Rows from block 3 of the image encoder of a small contrastive image-text model, named by matrix and row number. Rows with one number belong to one neuron. Each number is 50 + 10 x the weight over its row's rms, rounded and kept within 0 to 99. All counts start at 0. After the name is the row's rms in percent of the matrix's.
Before each neuron's rows are labels from the 100 images, of 14848, where the neuron reaches its highest value: "responds to" is what is common among them. Only what is clearly more common there than usual is listed. The data: photos of plants, animals and fungi (iNaturalist).
# fc1: MLP up (encoder.blocks.3.mlp.fc1.weight, 384x192), inputs 0-95
# fc2: MLP down (encoder.blocks.3.mlp.fc2.weight, 192x384, transposed), outputs 0-95

responds to: phylum Chordata; class Aves
fc1.145 098:45 53 54 45 55 53 47 67 55 57 39 47 50 40 72 27 45 46 55 43 65 54 53 45 31 62 52 32 56 41 44 58 64 56 57 52 57 61 38 37 48 46 64 54 45 50 41 57 55 56 58 35 46 53 71 52 45 26 64 37 59 60 51 59 51 39 74 53 56 47 56 57 57 53 46 53 72 40 49 55 44 36 60 55 57 60 41 44 43 35 54 57 47 54 43 53
fc2.145 094:55 33 53 43 36 21 61 38 44 54 56 53 71 62 40 42 34 51 46 55 57 56 46 54 38 60 65 50 61 50 68 41 60 51 45 57 42 40 44 48 45 39 47 61 51 56 48 25 36 51 52 54 47 51 40 50 65 61 55 65 43 59 44 54 57 35 51 54 58 73 58 47 73 34 42 56 45 44 46 55 64 46 36 41 45 50 53 49 54 42 64 55 41 46 43 60

responds to: order Passeriformes
fc1.288 097:48 61 23 43 33 59 45 44 45 50 49 48 44 51 49 34 53 45 66 27 48 62 43 47 55 29 35 39 44 29 45 49 54 58 55 54 66 66 38 51 39 41 47 52 60 55 64 66 61 42 50 56 67 43 38 53 53 45 53 50 44 57 37 59 48 58 53 25 34 53 45 50 48 51 43 48 50 59 39 62 36 52 58 37 60 54 50 42 48 63 49 66 50 64 49 28
fc2.288 095:52 35 35 58 38 67 59 34 55 57 42 46 57 52 53 51 54 64 46 54 39 48 57 54 44 38 53 40 47 53 64 45 43 63 57 46 56 45 50 66 32 47 44 45 50 57 46 55 48 68 43 60 37 49 63 77 53 42 56 35 60 51 40 42 45 42 54 51 52 57 68 56 44 51 61 47 45 22 49 36 18 48 51 50 45 50 40 54 50 63 43 44 52 41 36 57

responds to: order Passeriformes
fc1.242 109:29 47 41 56 43 49 38 57 48 43 53 48 47 49 49 52 42 43 49 38 69 49 49 41 42 42 38 44 61 49 68 50 53 32 63 36 63 42 43 70 53 41 56 61 56 52 41 59 35 43 61 46 39 48 47 46 55 46 55 68 47 36 62 50 43 58 36 50 59 58 50 31 56 68 40 38 58 62 44 58 52 53 49 58 45 48 49 47 44 50 40 49 58 48 67 45
fc2.242 102:44 41 29 62 57 57 54 41 56 53 61 53 54 37 56 36 42 76 67 46 46 68 54 27 50 39 48 48 39 69 63 53 38 37 62 42 50 50 53 50 50 53 36 39 64 53 37 57 54 42 46 61 64 46 50 49 68 60 24 36 43 70 55 50 43 40 62 52 61 56 60 52 50 42 58 47 26 51 55 35 54 53 62 61 36 66 46 39 35 56 40 53 38 34 46 41

responds to: order Passeriformes
fc1.58 109:41 55 68 56 57 51 38 64 60 54 42 53 53 42 51 54 57 56 45 61 49 84 67 41 51 38 38 53 40 43 54 56 45 57 62 51 54 57 56 67 45 44 64 54 60 58 50 30 55 45 35 56 61 44 46 43 51 45 66 46 55 56 58 48 49 40 52 40 44 30 49 58 51 51 52 62 39 33 77 54 38 59 40 61 54 57 58 59 59 38 42 51 47 43 49 57
fc2.58 107:50 53 54 42 33 85 65 51 53 44 59 50 48 50 52 36 43 42 51 62 54 45 66 36 63 46 47 69 68 56 49 52 46 60 51 55 50 41 63 54 48 49 58 59 39 33 57 39 54 47 42 40 37 53 43 63 34 39 36 51 53 41 48 47 47 43 53 46 57 48 49 62 47 42 65 56 68 25 62 62 24 44 61 63 44 46 50 45 46 71 40 54 53 62 58 63

responds to: phylum Chordata; class Aves
fc1.196 101:59 56 69 55 49 54 39 64 52 38 54 45 43 49 56 37 54 46 42 49 46 63 40 59 50 53 59 50 53 65 41 58 53 60 51 64 43 61 59 39 44 36 62 65 56 44 39 42 53 60 61 38 50 48 60 73 50 42 56 52 67 56 60 65 61 57 55 63 51 51 49 43 44 57 56 51 55 49 58 54 28 38 67 39 50 54 44 48 30 37 66 36 54 34 52 33
fc2.196 102:57 34 80 67 46 15 47 47 37 50 56 49 51 61 47 37 49 39 46 42 47 37 49 41 57 61 62 44 58 51 64 42 57 56 58 71 44 57 45 42 61 63 48 57 49 25 53 54 63 51 57 46 24 53 34 52 61 63 57 64 42 47 50 64 58 35 58 49 45 60 64 51 62 39 48 55 57 47 49 49 67 58 44 37 64 53 48 47 43 53 52 55 60 54 48 49

responds to: phylum Arthropoda; class Insecta; order Lepidoptera
fc1.286 110:60 70 59 46 65 46 50 60 32 59 43 52 50 60 52 38 51 47 53 53 42 55 37 49 32 57 39 41 44 42 45 44 50 42 44 49 51 60 51 64 39 34 49 48 53 44 51 64 44 48 48 53 50 43 58 53 88 50 53 39 41 54 50 58 54 51 59 56 50 51 52 55 60 61 43 46 60 74 40 28 37 43 53 60 59 62 50 43 42 49 54 43 45 56 41 61
fc2.286 110:44 50 67 39 53 31 38 53 26 61 44 51 60 41 41 55 53 37 58 52 37 50 44 42 37 50 46 53 45 51 59 55 62 47 48 68 44 54 46 64 46 59 61 46 55 45 47 52 40 65 38 38 30 63 40 65 47 53 55 66 41 65 37 55 59 61 46 51 59 30 64 43 43 57 48 49 43 61 43 57 48 30 50 54 55 52 41 56 52 61 52 44 48 43 57 43

responds to: order Anseriformes; family: Anatidae
fc1.93 099:40 58 57 45 49 53 49 42 52 59 55 49 45 62 48 41 56 75 53 57 63 38 67 50 34 49 39 70 45 61 47 39 59 45 43 44 42 46 53 50 57 47 38 49 57 49 57 53 55 52 46 47 48 46 48 48 51 27 35 58 43 55 53 47 45 48 43 42 45 64 47 37 47 70 30 50 48 52 49 45 44 42 46 52 50 50 54 54 47 59 36 46 49 54 41 56
fc2.93 103:50 48 55 60 45 99 40 55 48 64 43 44 49 58 39 55 28 23 45 57 57 54 35 65 47 54 51 56 59 53 47 56 52 46 44 28 44 52 46 70 52 44 42 45 54 41 49 48 50 64 52 54 58 46 52 52 47 40 64 62 40 58 57 62 56 44 63 59 45 63 52 34 54 34 50 57 46 57 49 51 23 60 53 46 51 44 47 62 51 46 52 30 41 32 36 67

responds to: order Charadriiformes; order Anseriformes; family: Anatidae
fc1.98 109:47 72 66 43 42 46 54 24 52 37 44 50 56 58 31 35 41 45 51 43 59 42 29 44 31 48 35 41 40 59 55 38 67 55 40 55 61 34 52 50 52 54 28 63 55 52 64 47 48 45 58 56 64 36 54 52 46 38 66 54 29 48 45 46 54 45 47 37 65 45 64 44 50 50 35 37 56 50 23 64 44 53 51 43 59 53 68 52 53 56 59 59 56 56 48 25
fc2.98 101:53 52 41 50 67 99 49 46 61 72 67 55 42 54 37 47 44 43 48 82 50 37 48 42 52 65 57 30 55 57 57 37 35 51 52 42 45 59 51 57 54 64 42 33 50 37 64 48 52 60 55 63 43 49 43 49 40 56 48 39 35 35 47 41 37 43 53 62 50 58 52 62 69 40 52 60 55 40 45 38 34 58 62 33 65 57 66 31 40 58 40 43 39 51 37 57

responds to: class: Aves; order Anseriformes; family: Anatidae
fc1.232 095:57 42 54 42 44 37 56 61 37 58 47 55 67 49 60 46 44 56 66 29 69 51 43 40 49 41 47 41 54 56 52 50 45 41 48 46 54 45 50 52 52 56 60 27 64 44 56 55 57 45 39 58 36 43 48 36 88 60 54 47 55 41 44 38 59 48 73 63 46 36 60 35 51 46 52 41 48 38 44 35 54 59 42 41 40 30 56 44 59 44 31 59 47 54 63 42
fc2.232 089:42 41 61 46 27 48 52 36 34 57 42 80 51 51 81 34 52 38 57 70 55 69 66 36 44 38 40 53 45 47 37 42 48 54 65 62 63 56 56 47 55 42 56 54 51 53 59 40 58 51 48 51 36 60 51 60 55 47 32 65 45 67 58 63 51 59 52 32 50 58 54 46 44 61 38 46 66 54 43 57 67 45 64 48 53 46 58 22 49 46 53 53 46 44 48 59

responds to: order Anseriformes; family: Anatidae
fc1.64 089:55 60 41 51 46 45 54 80 37 45 55 65 63 52 45 49 47 48 63 30 49 38 42 43 43 52 43 52 59 62 45 40 40 51 40 42 48 54 63 47 50 53 47 58 59 58 33 49 33 45 52 43 46 51 48 33 62 60 51 44 48 55 52 68 39 33 43 53 50 60 94 43 75 38 52 50 45 64 56 34 61 45 60 20 54 42 41 52 52 51 58 52 48 31 45 50
fc2.64 085:47 52 42 50 67 79 72 47 53 49 38 43 44 51 54 46 48 29 39 42 42 50 48 51 57 63 43 56 54 52 60 45 55 45 39 44 53 62 69 51 52 48 46 52 36 46 38 50 58 57 45 41 49 55 56 66 61 46 47 50 41 47 35 58 64 43 46 63 58 43 58 41 33 38 54 49 35 51 27 62 33 49 48 40 48 48 22 71 58 74 68 49 48 40 48 41

responds to: class Aves
fc1.137 096:46 58 54 44 54 49 38 57 50 60 63 51 44 31 63 39 26 50 44 50 41 42 57 53 46 42 46 48 49 55 50 56 59 50 45 48 47 29 36 58 37 64 52 56 47 51 43 63 52 55 59 56 61 56 36 51 45 43 70 51 75 53 53 68 49 52 42 46 64 83 37 49 69 54 58 50 41 55 45 68 41 44 40 54 33 61 43 37 43 44 47 46 61 39 30 39
fc2.137 096:62 39 56 50 43 32 68 55 46 45 39 36 64 49 58 52 48 54 54 37 39 45 42 51 50 59 43 45 52 47 51 47 46 66 34 53 35 51 40 64 46 54 75 65 43 47 35 35 66 54 37 58 33 49 40 52 53 66 67 54 41 47 69 58 54 51 61 30 56 59 50 51 52 45 54 59 68 58 39 41 59 62 40 37 30 47 42 50 27 41 61 50 46 43 46 54

responds to: phylum Arthropoda; class Insecta; order Lepidoptera
fc1.5 099:39 47 51 36 55 54 54 45 39 50 42 87 51 56 51 46 62 56 42 46 54 56 41 49 43 43 45 51 54 45 37 48 47 54 41 45 54 42 56 58 60 49 43 42 50 43 47 40 49 43 56 55 53 53 71 42 42 48 49 51 36 37 53 54 57 55 49 50 53 45 44 09 56 50 33 42 63 59 46 51 21 42 55 46 44 34 60 58 53 36 59 53 51 46 47 52
fc2.5 118:64 44 38 46 36 55 61 41 62 45 49 56 49 42 37 52 50 40 53 62 62 56 49 53 40 34 44 42 52 45 32 47 68 35 57 52 58 24 48 59 50 28 53 51 37 64 45 55 51 44 54 47 71 45 73 49 67 54 52 47 44 63 47 51 37 51 56 60 33 65 58 62 35 57 49 48 35 59 48 47 30 46 53 46 45 39 49 49 51 37 44 50 59 49 60 29

responds to: order Passeriformes
fc1.326 097:26 37 57 57 56 49 58 48 52 59 41 51 60 39 55 49 39 39 36 50 38 53 49 48 25 21 60 51 58 37 48 54 59 50 49 39 75 53 55 59 38 40 33 55 45 20 45 51 42 48 48 66 23 46 70 52 53 58 56 59 40 42 44 43 61 56 46 51 53 43 58 46 49 37 47 37 50 30 42 46 43 39 58 46 42 51 38 53 54 53 64 65 43 62 49 53
fc2.326 095:54 46 54 47 37 57 49 55 61 47 57 36 51 47 42 36 33 72 53 59 52 58 36 65 48 45 70 41 49 59 57 49 56 40 37 32 47 62 45 51 56 52 44 52 63 73 46 41 29 58 39 52 38 52 56 57 54 32 37 41 40 71 48 60 53 39 50 60 53 66 48 29 58 51 53 38 42 54 51 60 40 62 42 44 32 39 50 57 61 37 49 53 34 48 37 59

responds to: kingdom Plantae; phylum Tracheophyta; class Magnoliopsida
fc1.40 118:39 61 59 53 62 56 62 65 50 40 53 44 52 59 52 44 38 46 36 45 58 55 42 48 45 32 28 48 56 57 71 42 52 53 48 49 59 51 47 64 36 22 54 51 33 59 49 67 53 70 55 65 52 56 56 42 50 61 45 63 55 44 50 40 56 46 46 44 64 50 64 55 61 40 34 50 38 63 28 55 46 47 49 52 66 57 63 39 58 55 34 76 67 58 55 53
fc2.40 115:56 59 36 51 60 63 40 44 40 63 70 39 48 50 43 49 65 62 51 57 57 61 55 48 49 47 52 38 32 57 60 42 48 37 40 42 38 50 36 68 45 56 57 34 56 49 47 53 50 64 55 64 39 44 64 56 57 43 61 58 48 67 37 48 51 48 73 78 46 44 46 63 54 41 61 33 31 50 42 32 46 44 57 57 50 70 43 48 47 71 45 48 55 39 39 54

responds to: class Insecta; order Lepidoptera
fc1.55 109:51 55 61 57 41 54 48 41 68 70 41 51 35 52 15 51 43 51 54 52 48 48 32 76 46 45 53 58 46 50 57 47 57 41 67 50 59 52 49 41 40 37 52 60 47 41 43 39 61 68 59 71 48 56 61 58 38 65 31 45 48 51 50 44 42 61 19 58 63 53 48 52 59 46 58 67 38 52 50 71 31 42 52 50 48 55 64 45 50 60 40 57 41 50 69 51
fc2.55 110:51 34 49 40 45 00 65 56 46 51 41 54 56 46 55 39 63 53 68 43 44 54 42 41 55 55 41 40 49 54 53 54 48 46 53 51 44 36 46 52 41 50 48 65 56 68 30 55 58 40 37 40 47 55 54 50 68 65 47 64 52 52 46 54 61 55 73 49 61 50 66 56 36 49 49 67 55 60 46 57 89 51 37 37 37 52 40 48 45 52 66 49 48 45 53 53

responds to: order Charadriiformes
fc1.135 097:46 48 50 51 65 58 39 55 47 55 55 40 41 50 46 41 39 67 46 46 61 42 66 47 37 56 60 53 43 58 47 54 70 66 27 31 55 49 48 55 46 56 32 42 34 69 58 55 61 40 42 44 38 26 53 61 57 74 45 47 63 65 29 36 55 58 68 47 79 48 62 53 52 50 41 49 41 47 43 32 40 47 48 57 41 40 59 33 44 64 46 49 46 64 51 64
fc2.135 096:51 67 47 45 59 84 55 31 48 27 61 44 51 41 51 38 39 48 45 70 38 43 52 63 59 64 50 46 50 54 40 45 45 52 22 47 48 57 56 49 69 47 38 44 54 44 46 45 53 50 62 56 53 37 55 54 60 45 58 59 38 65 56 48 53 55 55 65 61 38 46 54 51 46 65 51 22 68 45 57 34 48 44 55 36 47 31 53 53 43 53 44 53 57 52 43

responds to: order Charadriiformes
fc1.262 106:46 76 51 50 60 60 40 56 52 41 35 51 49 55 59 35 59 45 52 49 53 54 50 43 48 48 38 58 41 59 51 51 41 56 32 56 48 47 56 39 58 25 37 66 64 41 49 66 40 44 52 48 59 48 42 36 80 47 62 45 45 56 41 55 53 60 66 68 44 54 68 39 58 53 42 33 59 54 36 45 50 50 56 59 64 57 47 54 60 39 45 44 45 38 58 68
fc2.262 111:44 52 54 64 59 22 55 42 52 62 45 69 59 55 43 41 50 28 48 43 47 68 52 45 57 52 39 45 32 47 60 52 54 46 55 35 71 59 38 31 61 55 42 52 53 51 64 49 39 49 64 43 52 52 36 62 50 55 57 57 47 45 36 54 40 62 47 32 50 41 59 48 57 61 58 49 52 54 40 66 69 55 31 52 66 53 50 55 73 26 63 65 56 56 60 48

responds to: phylum Arthropoda; class Insecta
fc1.187 101:37 62 61 58 56 48 42 46 49 47 46 49 55 44 49 42 43 52 51 56 33 64 37 54 46 31 48 30 43 46 71 48 59 54 44 44 55 68 54 55 38 27 56 43 48 50 48 68 52 41 44 47 43 30 47 56 59 66 48 67 54 57 58 33 46 35 41 48 55 47 49 49 64 39 63 44 65 45 37 45 45 73 50 56 37 48 46 37 54 44 59 52 42 48 54 66
fc2.187 097:41 54 64 62 35 97 49 46 44 38 44 20 58 37 56 49 57 53 60 50 53 43 43 47 41 43 59 54 40 42 48 45 54 36 42 47 46 49 57 47 46 60 54 48 59 45 51 55 62 30 50 51 48 63 45 68 46 52 42 37 61 52 60 57 60 49 62 47 62 48 53 40 30 55 51 41 43 55 38 62 09 32 58 55 47 46 54 64 62 52 56 33 50 63 48 57

responds to: class Aves
fc1.330 107:50 62 54 59 48 42 47 66 53 52 35 50 71 50 49 38 63 48 57 23 37 48 47 47 37 39 39 37 66 48 43 50 65 48 59 56 58 61 49 44 52 59 47 55 41 54 49 56 55 38 51 60 58 49 38 44 49 41 60 37 67 46 34 51 46 44 62 51 51 48 64 52 45 61 38 46 44 42 43 52 48 50 42 46 38 42 43 39 53 61 54 69 37 37 32 53
fc2.330 117:42 69 56 40 56 16 44 63 29 73 42 40 43 52 55 52 52 37 55 55 48 42 62 60 45 51 54 61 64 37 51 43 46 55 39 48 39 57 58 53 59 55 56 47 41 44 74 45 52 66 55 56 52 60 39 58 58 49 42 66 37 48 63 65 46 51 46 44 42 52 30 56 45 47 59 35 60 52 49 45 85 38 42 57 53 52 53 50 43 45 77 48 41 49 54 39

responds to: order Lepidoptera
fc1.12 100:50 55 54 59 52 44 30 59 52 50 64 51 54 39 61 56 37 64 40 49 61 24 46 36 50 44 63 49 40 64 48 57 31 36 43 46 47 48 45 65 46 59 39 59 46 77 52 57 50 46 49 29 70 62 39 51 57 42 54 45 65 49 60 55 50 55 46 49 47 74 52 43 66 65 44 64 40 55 67 63 48 60 36 55 55 48 46 38 62 46 51 40 33 48 30 51
fc2.12 098:48 39 69 60 50 58 65 46 62 47 27 40 53 36 56 48 48 37 54 43 38 55 56 50 54 49 77 53 59 63 52 50 45 61 49 31 58 41 41 53 34 65 48 34 36 49 44 39 65 61 44 54 42 61 38 31 48 56 63 66 49 50 58 46 55 52 40 48 59 40 58 41 48 48 56 46 29 48 60 50 51 56 58 67 27 46 53 69 28 56 54 37 52 21 42 48

responds to: class Aves; order Charadriiformes
fc1.263 098:42 50 65 37 57 43 32 74 50 59 50 56 48 48 52 41 66 41 65 45 55 47 60 51 40 60 44 45 34 69 55 76 53 34 51 34 55 33 44 44 47 52 53 65 42 56 49 43 51 53 48 49 33 50 34 46 50 59 69 43 68 66 73 56 37 69 52 52 46 58 45 44 67 54 52 62 32 48 52 52 48 43 44 38 40 53 37 35 36 51 52 55 45 45 54 48
fc2.263 096:55 30 58 61 41 48 48 44 44 49 49 73 32 42 31 25 39 36 39 53 58 47 54 49 60 42 71 40 64 49 70 49 47 57 63 49 50 51 46 50 51 34 54 50 47 52 60 34 55 65 68 42 53 52 32 52 46 53 51 60 58 52 63 56 14 64 44 45 54 42 64 61 62 58 41 51 52 35 45 63 71 63 56 43 49 56 80 48 44 45 41 61 69 48 55 60

responds to: phylum Chordata; class Aves; order Passeriformes
fc1.315 098:56 46 62 40 62 60 50 71 52 50 52 53 43 45 70 35 26 30 60 42 40 54 49 33 49 60 39 51 36 64 55 50 61 56 55 25 52 49 44 67 61 60 43 60 67 52 59 57 38 43 41 56 46 42 47 40 61 60 48 33 53 51 36 53 39 36 47 63 50 60 61 51 53 48 58 48 47 47 62 41 54 53 62 20 44 55 45 55 53 36 54 57 51 50 23 61
fc2.315 094:43 47 46 49 44 50 57 52 42 46 45 52 48 48 50 47 51 59 54 37 48 60 39 59 49 57 41 64 78 45 62 58 58 50 49 33 48 40 48 38 54 37 60 58 64 59 40 32 35 33 24 58 51 51 47 62 61 48 54 59 30 51 63 68 60 57 59 53 51 63 34 34 46 39 56 34 39 50 57 51 38 51 38 43 46 41 47 35 62 45 56 46 45 72 44 45

responds to: order Charadriiformes
fc1.292 100:48 54 46 71 69 39 42 54 45 71 43 48 66 53 42 31 50 57 69 52 45 52 65 46 48 48 47 50 50 61 43 41 38 38 59 64 59 49 41 46 63 54 51 43 47 32 56 42 22 70 41 53 44 43 53 50 55 70 30 56 46 52 68 63 53 41 56 46 61 55 59 36 51 63 37 45 52 39 62 54 42 58 33 39 49 37 64 40 47 44 45 56 53 55 40 36
fc2.292 107:59 37 56 63 40 74 42 33 60 53 48 66 53 51 57 44 46 57 40 53 54 59 49 38 53 32 54 49 42 51 69 32 55 55 58 62 61 57 34 36 38 62 40 47 50 56 60 59 49 66 64 52 47 62 64 53 56 46 44 37 53 63 32 46 42 52 56 47 36 50 52 42 62 46 44 55 48 39 56 44 45 47 54 56 65 50 56 46 40 48 33 54 57 52 57 61

responds to: order Charadriiformes
fc1.352 101:41 64 59 51 43 50 42 48 54 55 43 38 48 55 54 34 49 60 57 48 42 55 44 49 51 46 55 61 54 44 58 74 59 51 29 33 49 46 51 68 31 26 41 80 60 53 57 51 52 49 48 43 44 44 47 46 57 44 46 38 54 40 37 38 47 48 38 54 49 55 43 41 68 42 33 54 64 58 32 68 47 45 54 56 57 64 64 42 50 50 49 67 54 47 40 54
fc2.352 102:45 60 61 64 57 88 55 43 51 47 53 50 56 35 50 44 55 71 51 58 41 59 36 43 54 39 49 66 46 66 53 58 39 58 59 38 37 44 56 66 36 49 52 38 65 56 53 50 44 57 45 54 52 55 55 46 54 55 51 67 48 61 53 57 43 43 58 43 57 53 65 40 44 52 57 51 47 57 59 54 28 39 59 67 64 56 46 59 37 38 47 44 20 55 43 41

responds to: class Aves
fc1.47 102:53 61 61 44 30 48 60 53 60 59 60 47 54 48 53 43 63 52 50 35 67 53 47 55 43 58 72 57 50 71 64 35 75 55 48 63 58 55 48 56 33 56 50 45 45 35 64 42 64 37 64 38 57 59 54 62 46 37 62 54 56 49 52 51 49 37 61 41 51 39 45 44 37 47 38 48 52 42 49 43 42 64 74 47 46 55 52 61 38 37 48 61 50 71 53 37
fc2.47 106:49 42 72 48 47 39 39 51 37 44 39 32 57 63 55 50 37 42 64 56 45 46 49 51 41 69 43 42 57 49 45 45 35 50 50 54 51 45 42 56 63 47 60 54 42 53 55 28 60 68 37 46 29 40 36 50 62 61 38 60 47 48 56 55 64 43 50 43 59 48 49 34 52 54 40 53 55 46 44 64 65 49 42 35 56 50 56 46 52 42 61 79 53 52 36 48

responds to: order Charadriiformes
fc1.176 100:45 54 66 48 39 46 34 61 52 54 46 48 58 58 59 52 61 40 63 42 54 46 57 48 52 55 53 51 30 48 64 58 46 50 33 44 61 45 55 37 45 52 71 56 35 47 43 47 55 55 46 30 36 52 51 47 35 50 58 60 38 62 63 59 53 64 37 61 52 35 48 41 67 55 36 47 37 51 42 68 51 65 57 36 38 54 35 41 37 42 52 52 52 45 59 72
fc2.176 114:60 47 79 52 38 33 29 46 38 40 38 55 48 55 56 44 55 51 49 54 50 53 44 64 45 50 49 54 38 37 50 46 58 39 58 49 52 45 49 45 79 42 48 62 43 68 37 45 66 62 61 32 67 53 31 40 43 53 47 58 52 46 50 61 39 64 53 51 41 42 62 47 63 60 58 46 53 51 52 68 68 54 43 45 53 55 73 56 45 40 60 77 55 35 62 53

responds to: class: Aves; order Anseriformes; family: Anatidae
fc1.122 100:57 65 51 38 68 63 43 42 48 57 46 35 47 43 56 56 48 52 52 35 61 37 58 45 29 48 43 47 40 60 45 51 54 53 42 31 60 35 68 48 52 58 43 49 36 44 55 46 34 37 43 37 65 43 62 52 53 42 62 47 54 54 47 54 41 52 58 40 67 45 76 37 39 54 46 49 56 50 41 41 57 53 55 45 36 36 60 47 49 54 49 43 49 48 34 34
fc2.122 097:41 52 42 43 49 80 51 53 56 63 70 48 48 57 49 39 47 57 58 74 54 57 50 36 55 53 52 40 50 44 43 43 36 46 51 37 22 45 68 71 47 44 50 46 66 49 60 40 39 54 44 71 58 50 63 58 57 47 43 53 21 47 62 54 46 51 33 62 53 50 52 40 54 56 66 54 53 45 41 65 13 42 58 51 47 52 58 47 48 51 45 69 47 42 49 53

responds to: class: Aves; order Anseriformes; family: Anatidae
fc1.194 097:43 45 44 46 37 48 33 66 47 63 33 49 55 52 51 37 63 58 55 48 41 61 39 38 63 50 39 48 41 62 46 60 48 42 42 45 39 47 60 48 48 51 34 68 48 62 42 45 56 51 48 47 52 44 30 39 59 50 74 42 76 37 58 65 45 47 65 41 50 39 57 56 49 23 76 41 51 50 50 49 39 63 52 46 41 52 52 49 58 55 37 58 58 49 45 41
fc2.194 103:49 48 36 57 55 48 43 45 31 73 45 59 41 44 53 51 54 38 61 47 50 37 67 50 45 44 39 40 62 35 40 50 53 36 56 58 55 51 61 65 51 47 65 58 38 42 68 40 65 45 54 58 51 41 47 53 59 61 45 53 44 42 61 40 36 54 61 18 50 46 50 52 24 60 44 53 62 54 44 41 79 59 50 40 63 56 66 36 41 47 54 70 52 50 58 39

responds to: class Insecta; phylum Arthropoda; order Lepidoptera
fc1.277 102:46 57 53 57 76 46 42 50 55 53 32 46 56 68 69 45 48 47 52 60 44 44 49 53 63 33 41 57 35 47 37 62 51 48 56 58 47 56 45 49 43 52 77 56 56 51 57 67 68 57 43 41 48 43 64 61 51 34 50 56 36 52 53 44 52 58 45 56 31 61 58 52 58 38 46 56 60 51 62 59 52 36 37 48 45 52 56 39 43 44 44 44 40 45 51 59
fc2.277 093:57 52 55 45 49 99 39 51 40 59 59 37 60 51 44 62 46 56 37 50 52 43 37 44 42 42 52 55 67 46 51 37 58 48 51 46 54 52 52 38 46 50 45 29 45 38 45 60 47 37 50 60 57 66 50 44 38 50 36 50 54 52 67 64 53 48 50 51 46 54 44 50 50 46 50 56 45 28 41 50 00 47 39 49 39 44 42 50 46 39 49 35 54 59 46 35

responds to: phylum Chordata; class Aves
fc1.351 088:60 45 58 59 71 50 54 52 39 49 31 50 61 48 62 28 59 58 68 44 44 55 55 41 44 38 56 48 48 52 51 35 52 26 57 50 61 60 51 55 59 57 48 30 47 33 53 60 46 38 54 73 40 50 45 26 62 52 76 61 74 54 43 45 44 46 59 61 56 59 71 57 59 45 66 39 60 43 37 52 42 48 49 42 34 41 41 52 41 70 47 42 47 55 39 59
fc2.351 088:47 52 52 42 36 70 40 55 38 53 63 56 60 45 46 47 52 45 59 38 52 41 57 47 36 55 50 52 58 38 52 50 49 42 62 63 34 53 37 52 42 45 59 60 52 65 54 31 52 45 32 64 55 39 46 45 64 52 69 80 24 57 49 62 62 45 52 51 53 65 55 54 41 61 52 37 50 50 66 55 42 38 50 67 34 51 35 48 40 45 58 27 37 62 55 40

responds to: order Lepidoptera
fc1.256 097:39 53 50 48 44 48 29 54 56 62 73 53 54 53 48 44 52 68 39 64 56 59 55 57 49 52 42 41 44 30 39 43 50 49 48 29 45 52 51 66 47 52 30 48 61 22 43 45 31 72 63 59 57 47 55 62 65 41 63 49 61 61 50 57 64 38 34 39 58 67 58 46 47 41 49 61 36 47 44 56 52 52 50 28 59 65 39 47 46 66 56 48 43 58 43 59
fc2.256 085:54 53 58 37 51 92 46 63 20 59 23 50 48 39 57 48 56 55 68 28 27 46 37 37 52 46 32 48 40 48 55 46 65 45 50 58 39 44 41 58 49 44 46 62 42 43 57 63 67 44 38 64 53 38 27 50 66 62 54 59 52 52 47 52 57 47 54 41 52 50 61 50 48 53 43 45 42 55 41 42 45 64 41 45 37 53 54 65 46 52 57 53 52 41 55 53

responds to: class Aves
fc1.312 107:53 49 51 54 55 67 40 51 66 37 48 50 64 44 47 30 59 42 43 42 49 47 55 60 50 52 58 40 55 61 57 60 63 41 46 49 56 39 42 32 34 58 58 64 39 63 35 50 48 49 59 42 49 51 56 26 43 78 69 80 70 41 50 56 53 55 52 55 51 41 63 39 72 57 56 51 71 43 54 47 35 55 63 58 41 45 51 62 50 38 50 60 52 57 38 52
fc2.312 107:46 52 58 64 34 49 54 39 63 52 28 50 43 61 47 64 31 38 48 44 51 59 40 61 45 60 67 55 54 42 58 62 44 55 60 66 31 42 48 37 60 39 57 47 49 63 57 45 56 50 52 63 55 57 60 39 60 54 59 54 30 46 67 52 32 61 38 57 55 60 43 45 63 28 48 45 54 42 66 60 46 51 40 47 54 35 68 39 38 31 35 41 37 60 41 46

responds to: class Insecta; order Lepidoptera
fc1.339 099:49 53 44 61 39 47 50 56 39 50 51 59 33 47 47 44 35 48 63 42 63 54 51 53 35 45 51 66 63 45 50 46 70 60 54 51 44 63 36 57 39 46 40 49 50 39 38 62 57 57 54 57 60 50 47 57 56 50 27 38 53 69 60 47 55 35 49 48 50 31 57 52 53 52 47 60 43 54 53 22 46 58 66 54 58 68 38 48 72 41 53 49 31 48 64 64
fc2.339 098:50 43 45 50 66 29 24 36 67 43 37 52 45 43 44 33 55 44 81 48 64 51 55 42 55 67 46 52 34 48 48 48 33 41 59 35 46 40 55 50 54 51 41 54 58 43 58 46 55 53 56 50 55 27 41 51 55 56 55 69 38 46 59 47 41 66 50 43 69 56 61 52 57 63 65 58 45 65 54 52 66 47 40 60 48 56 42 54 49 23 58 46 44 37 61 34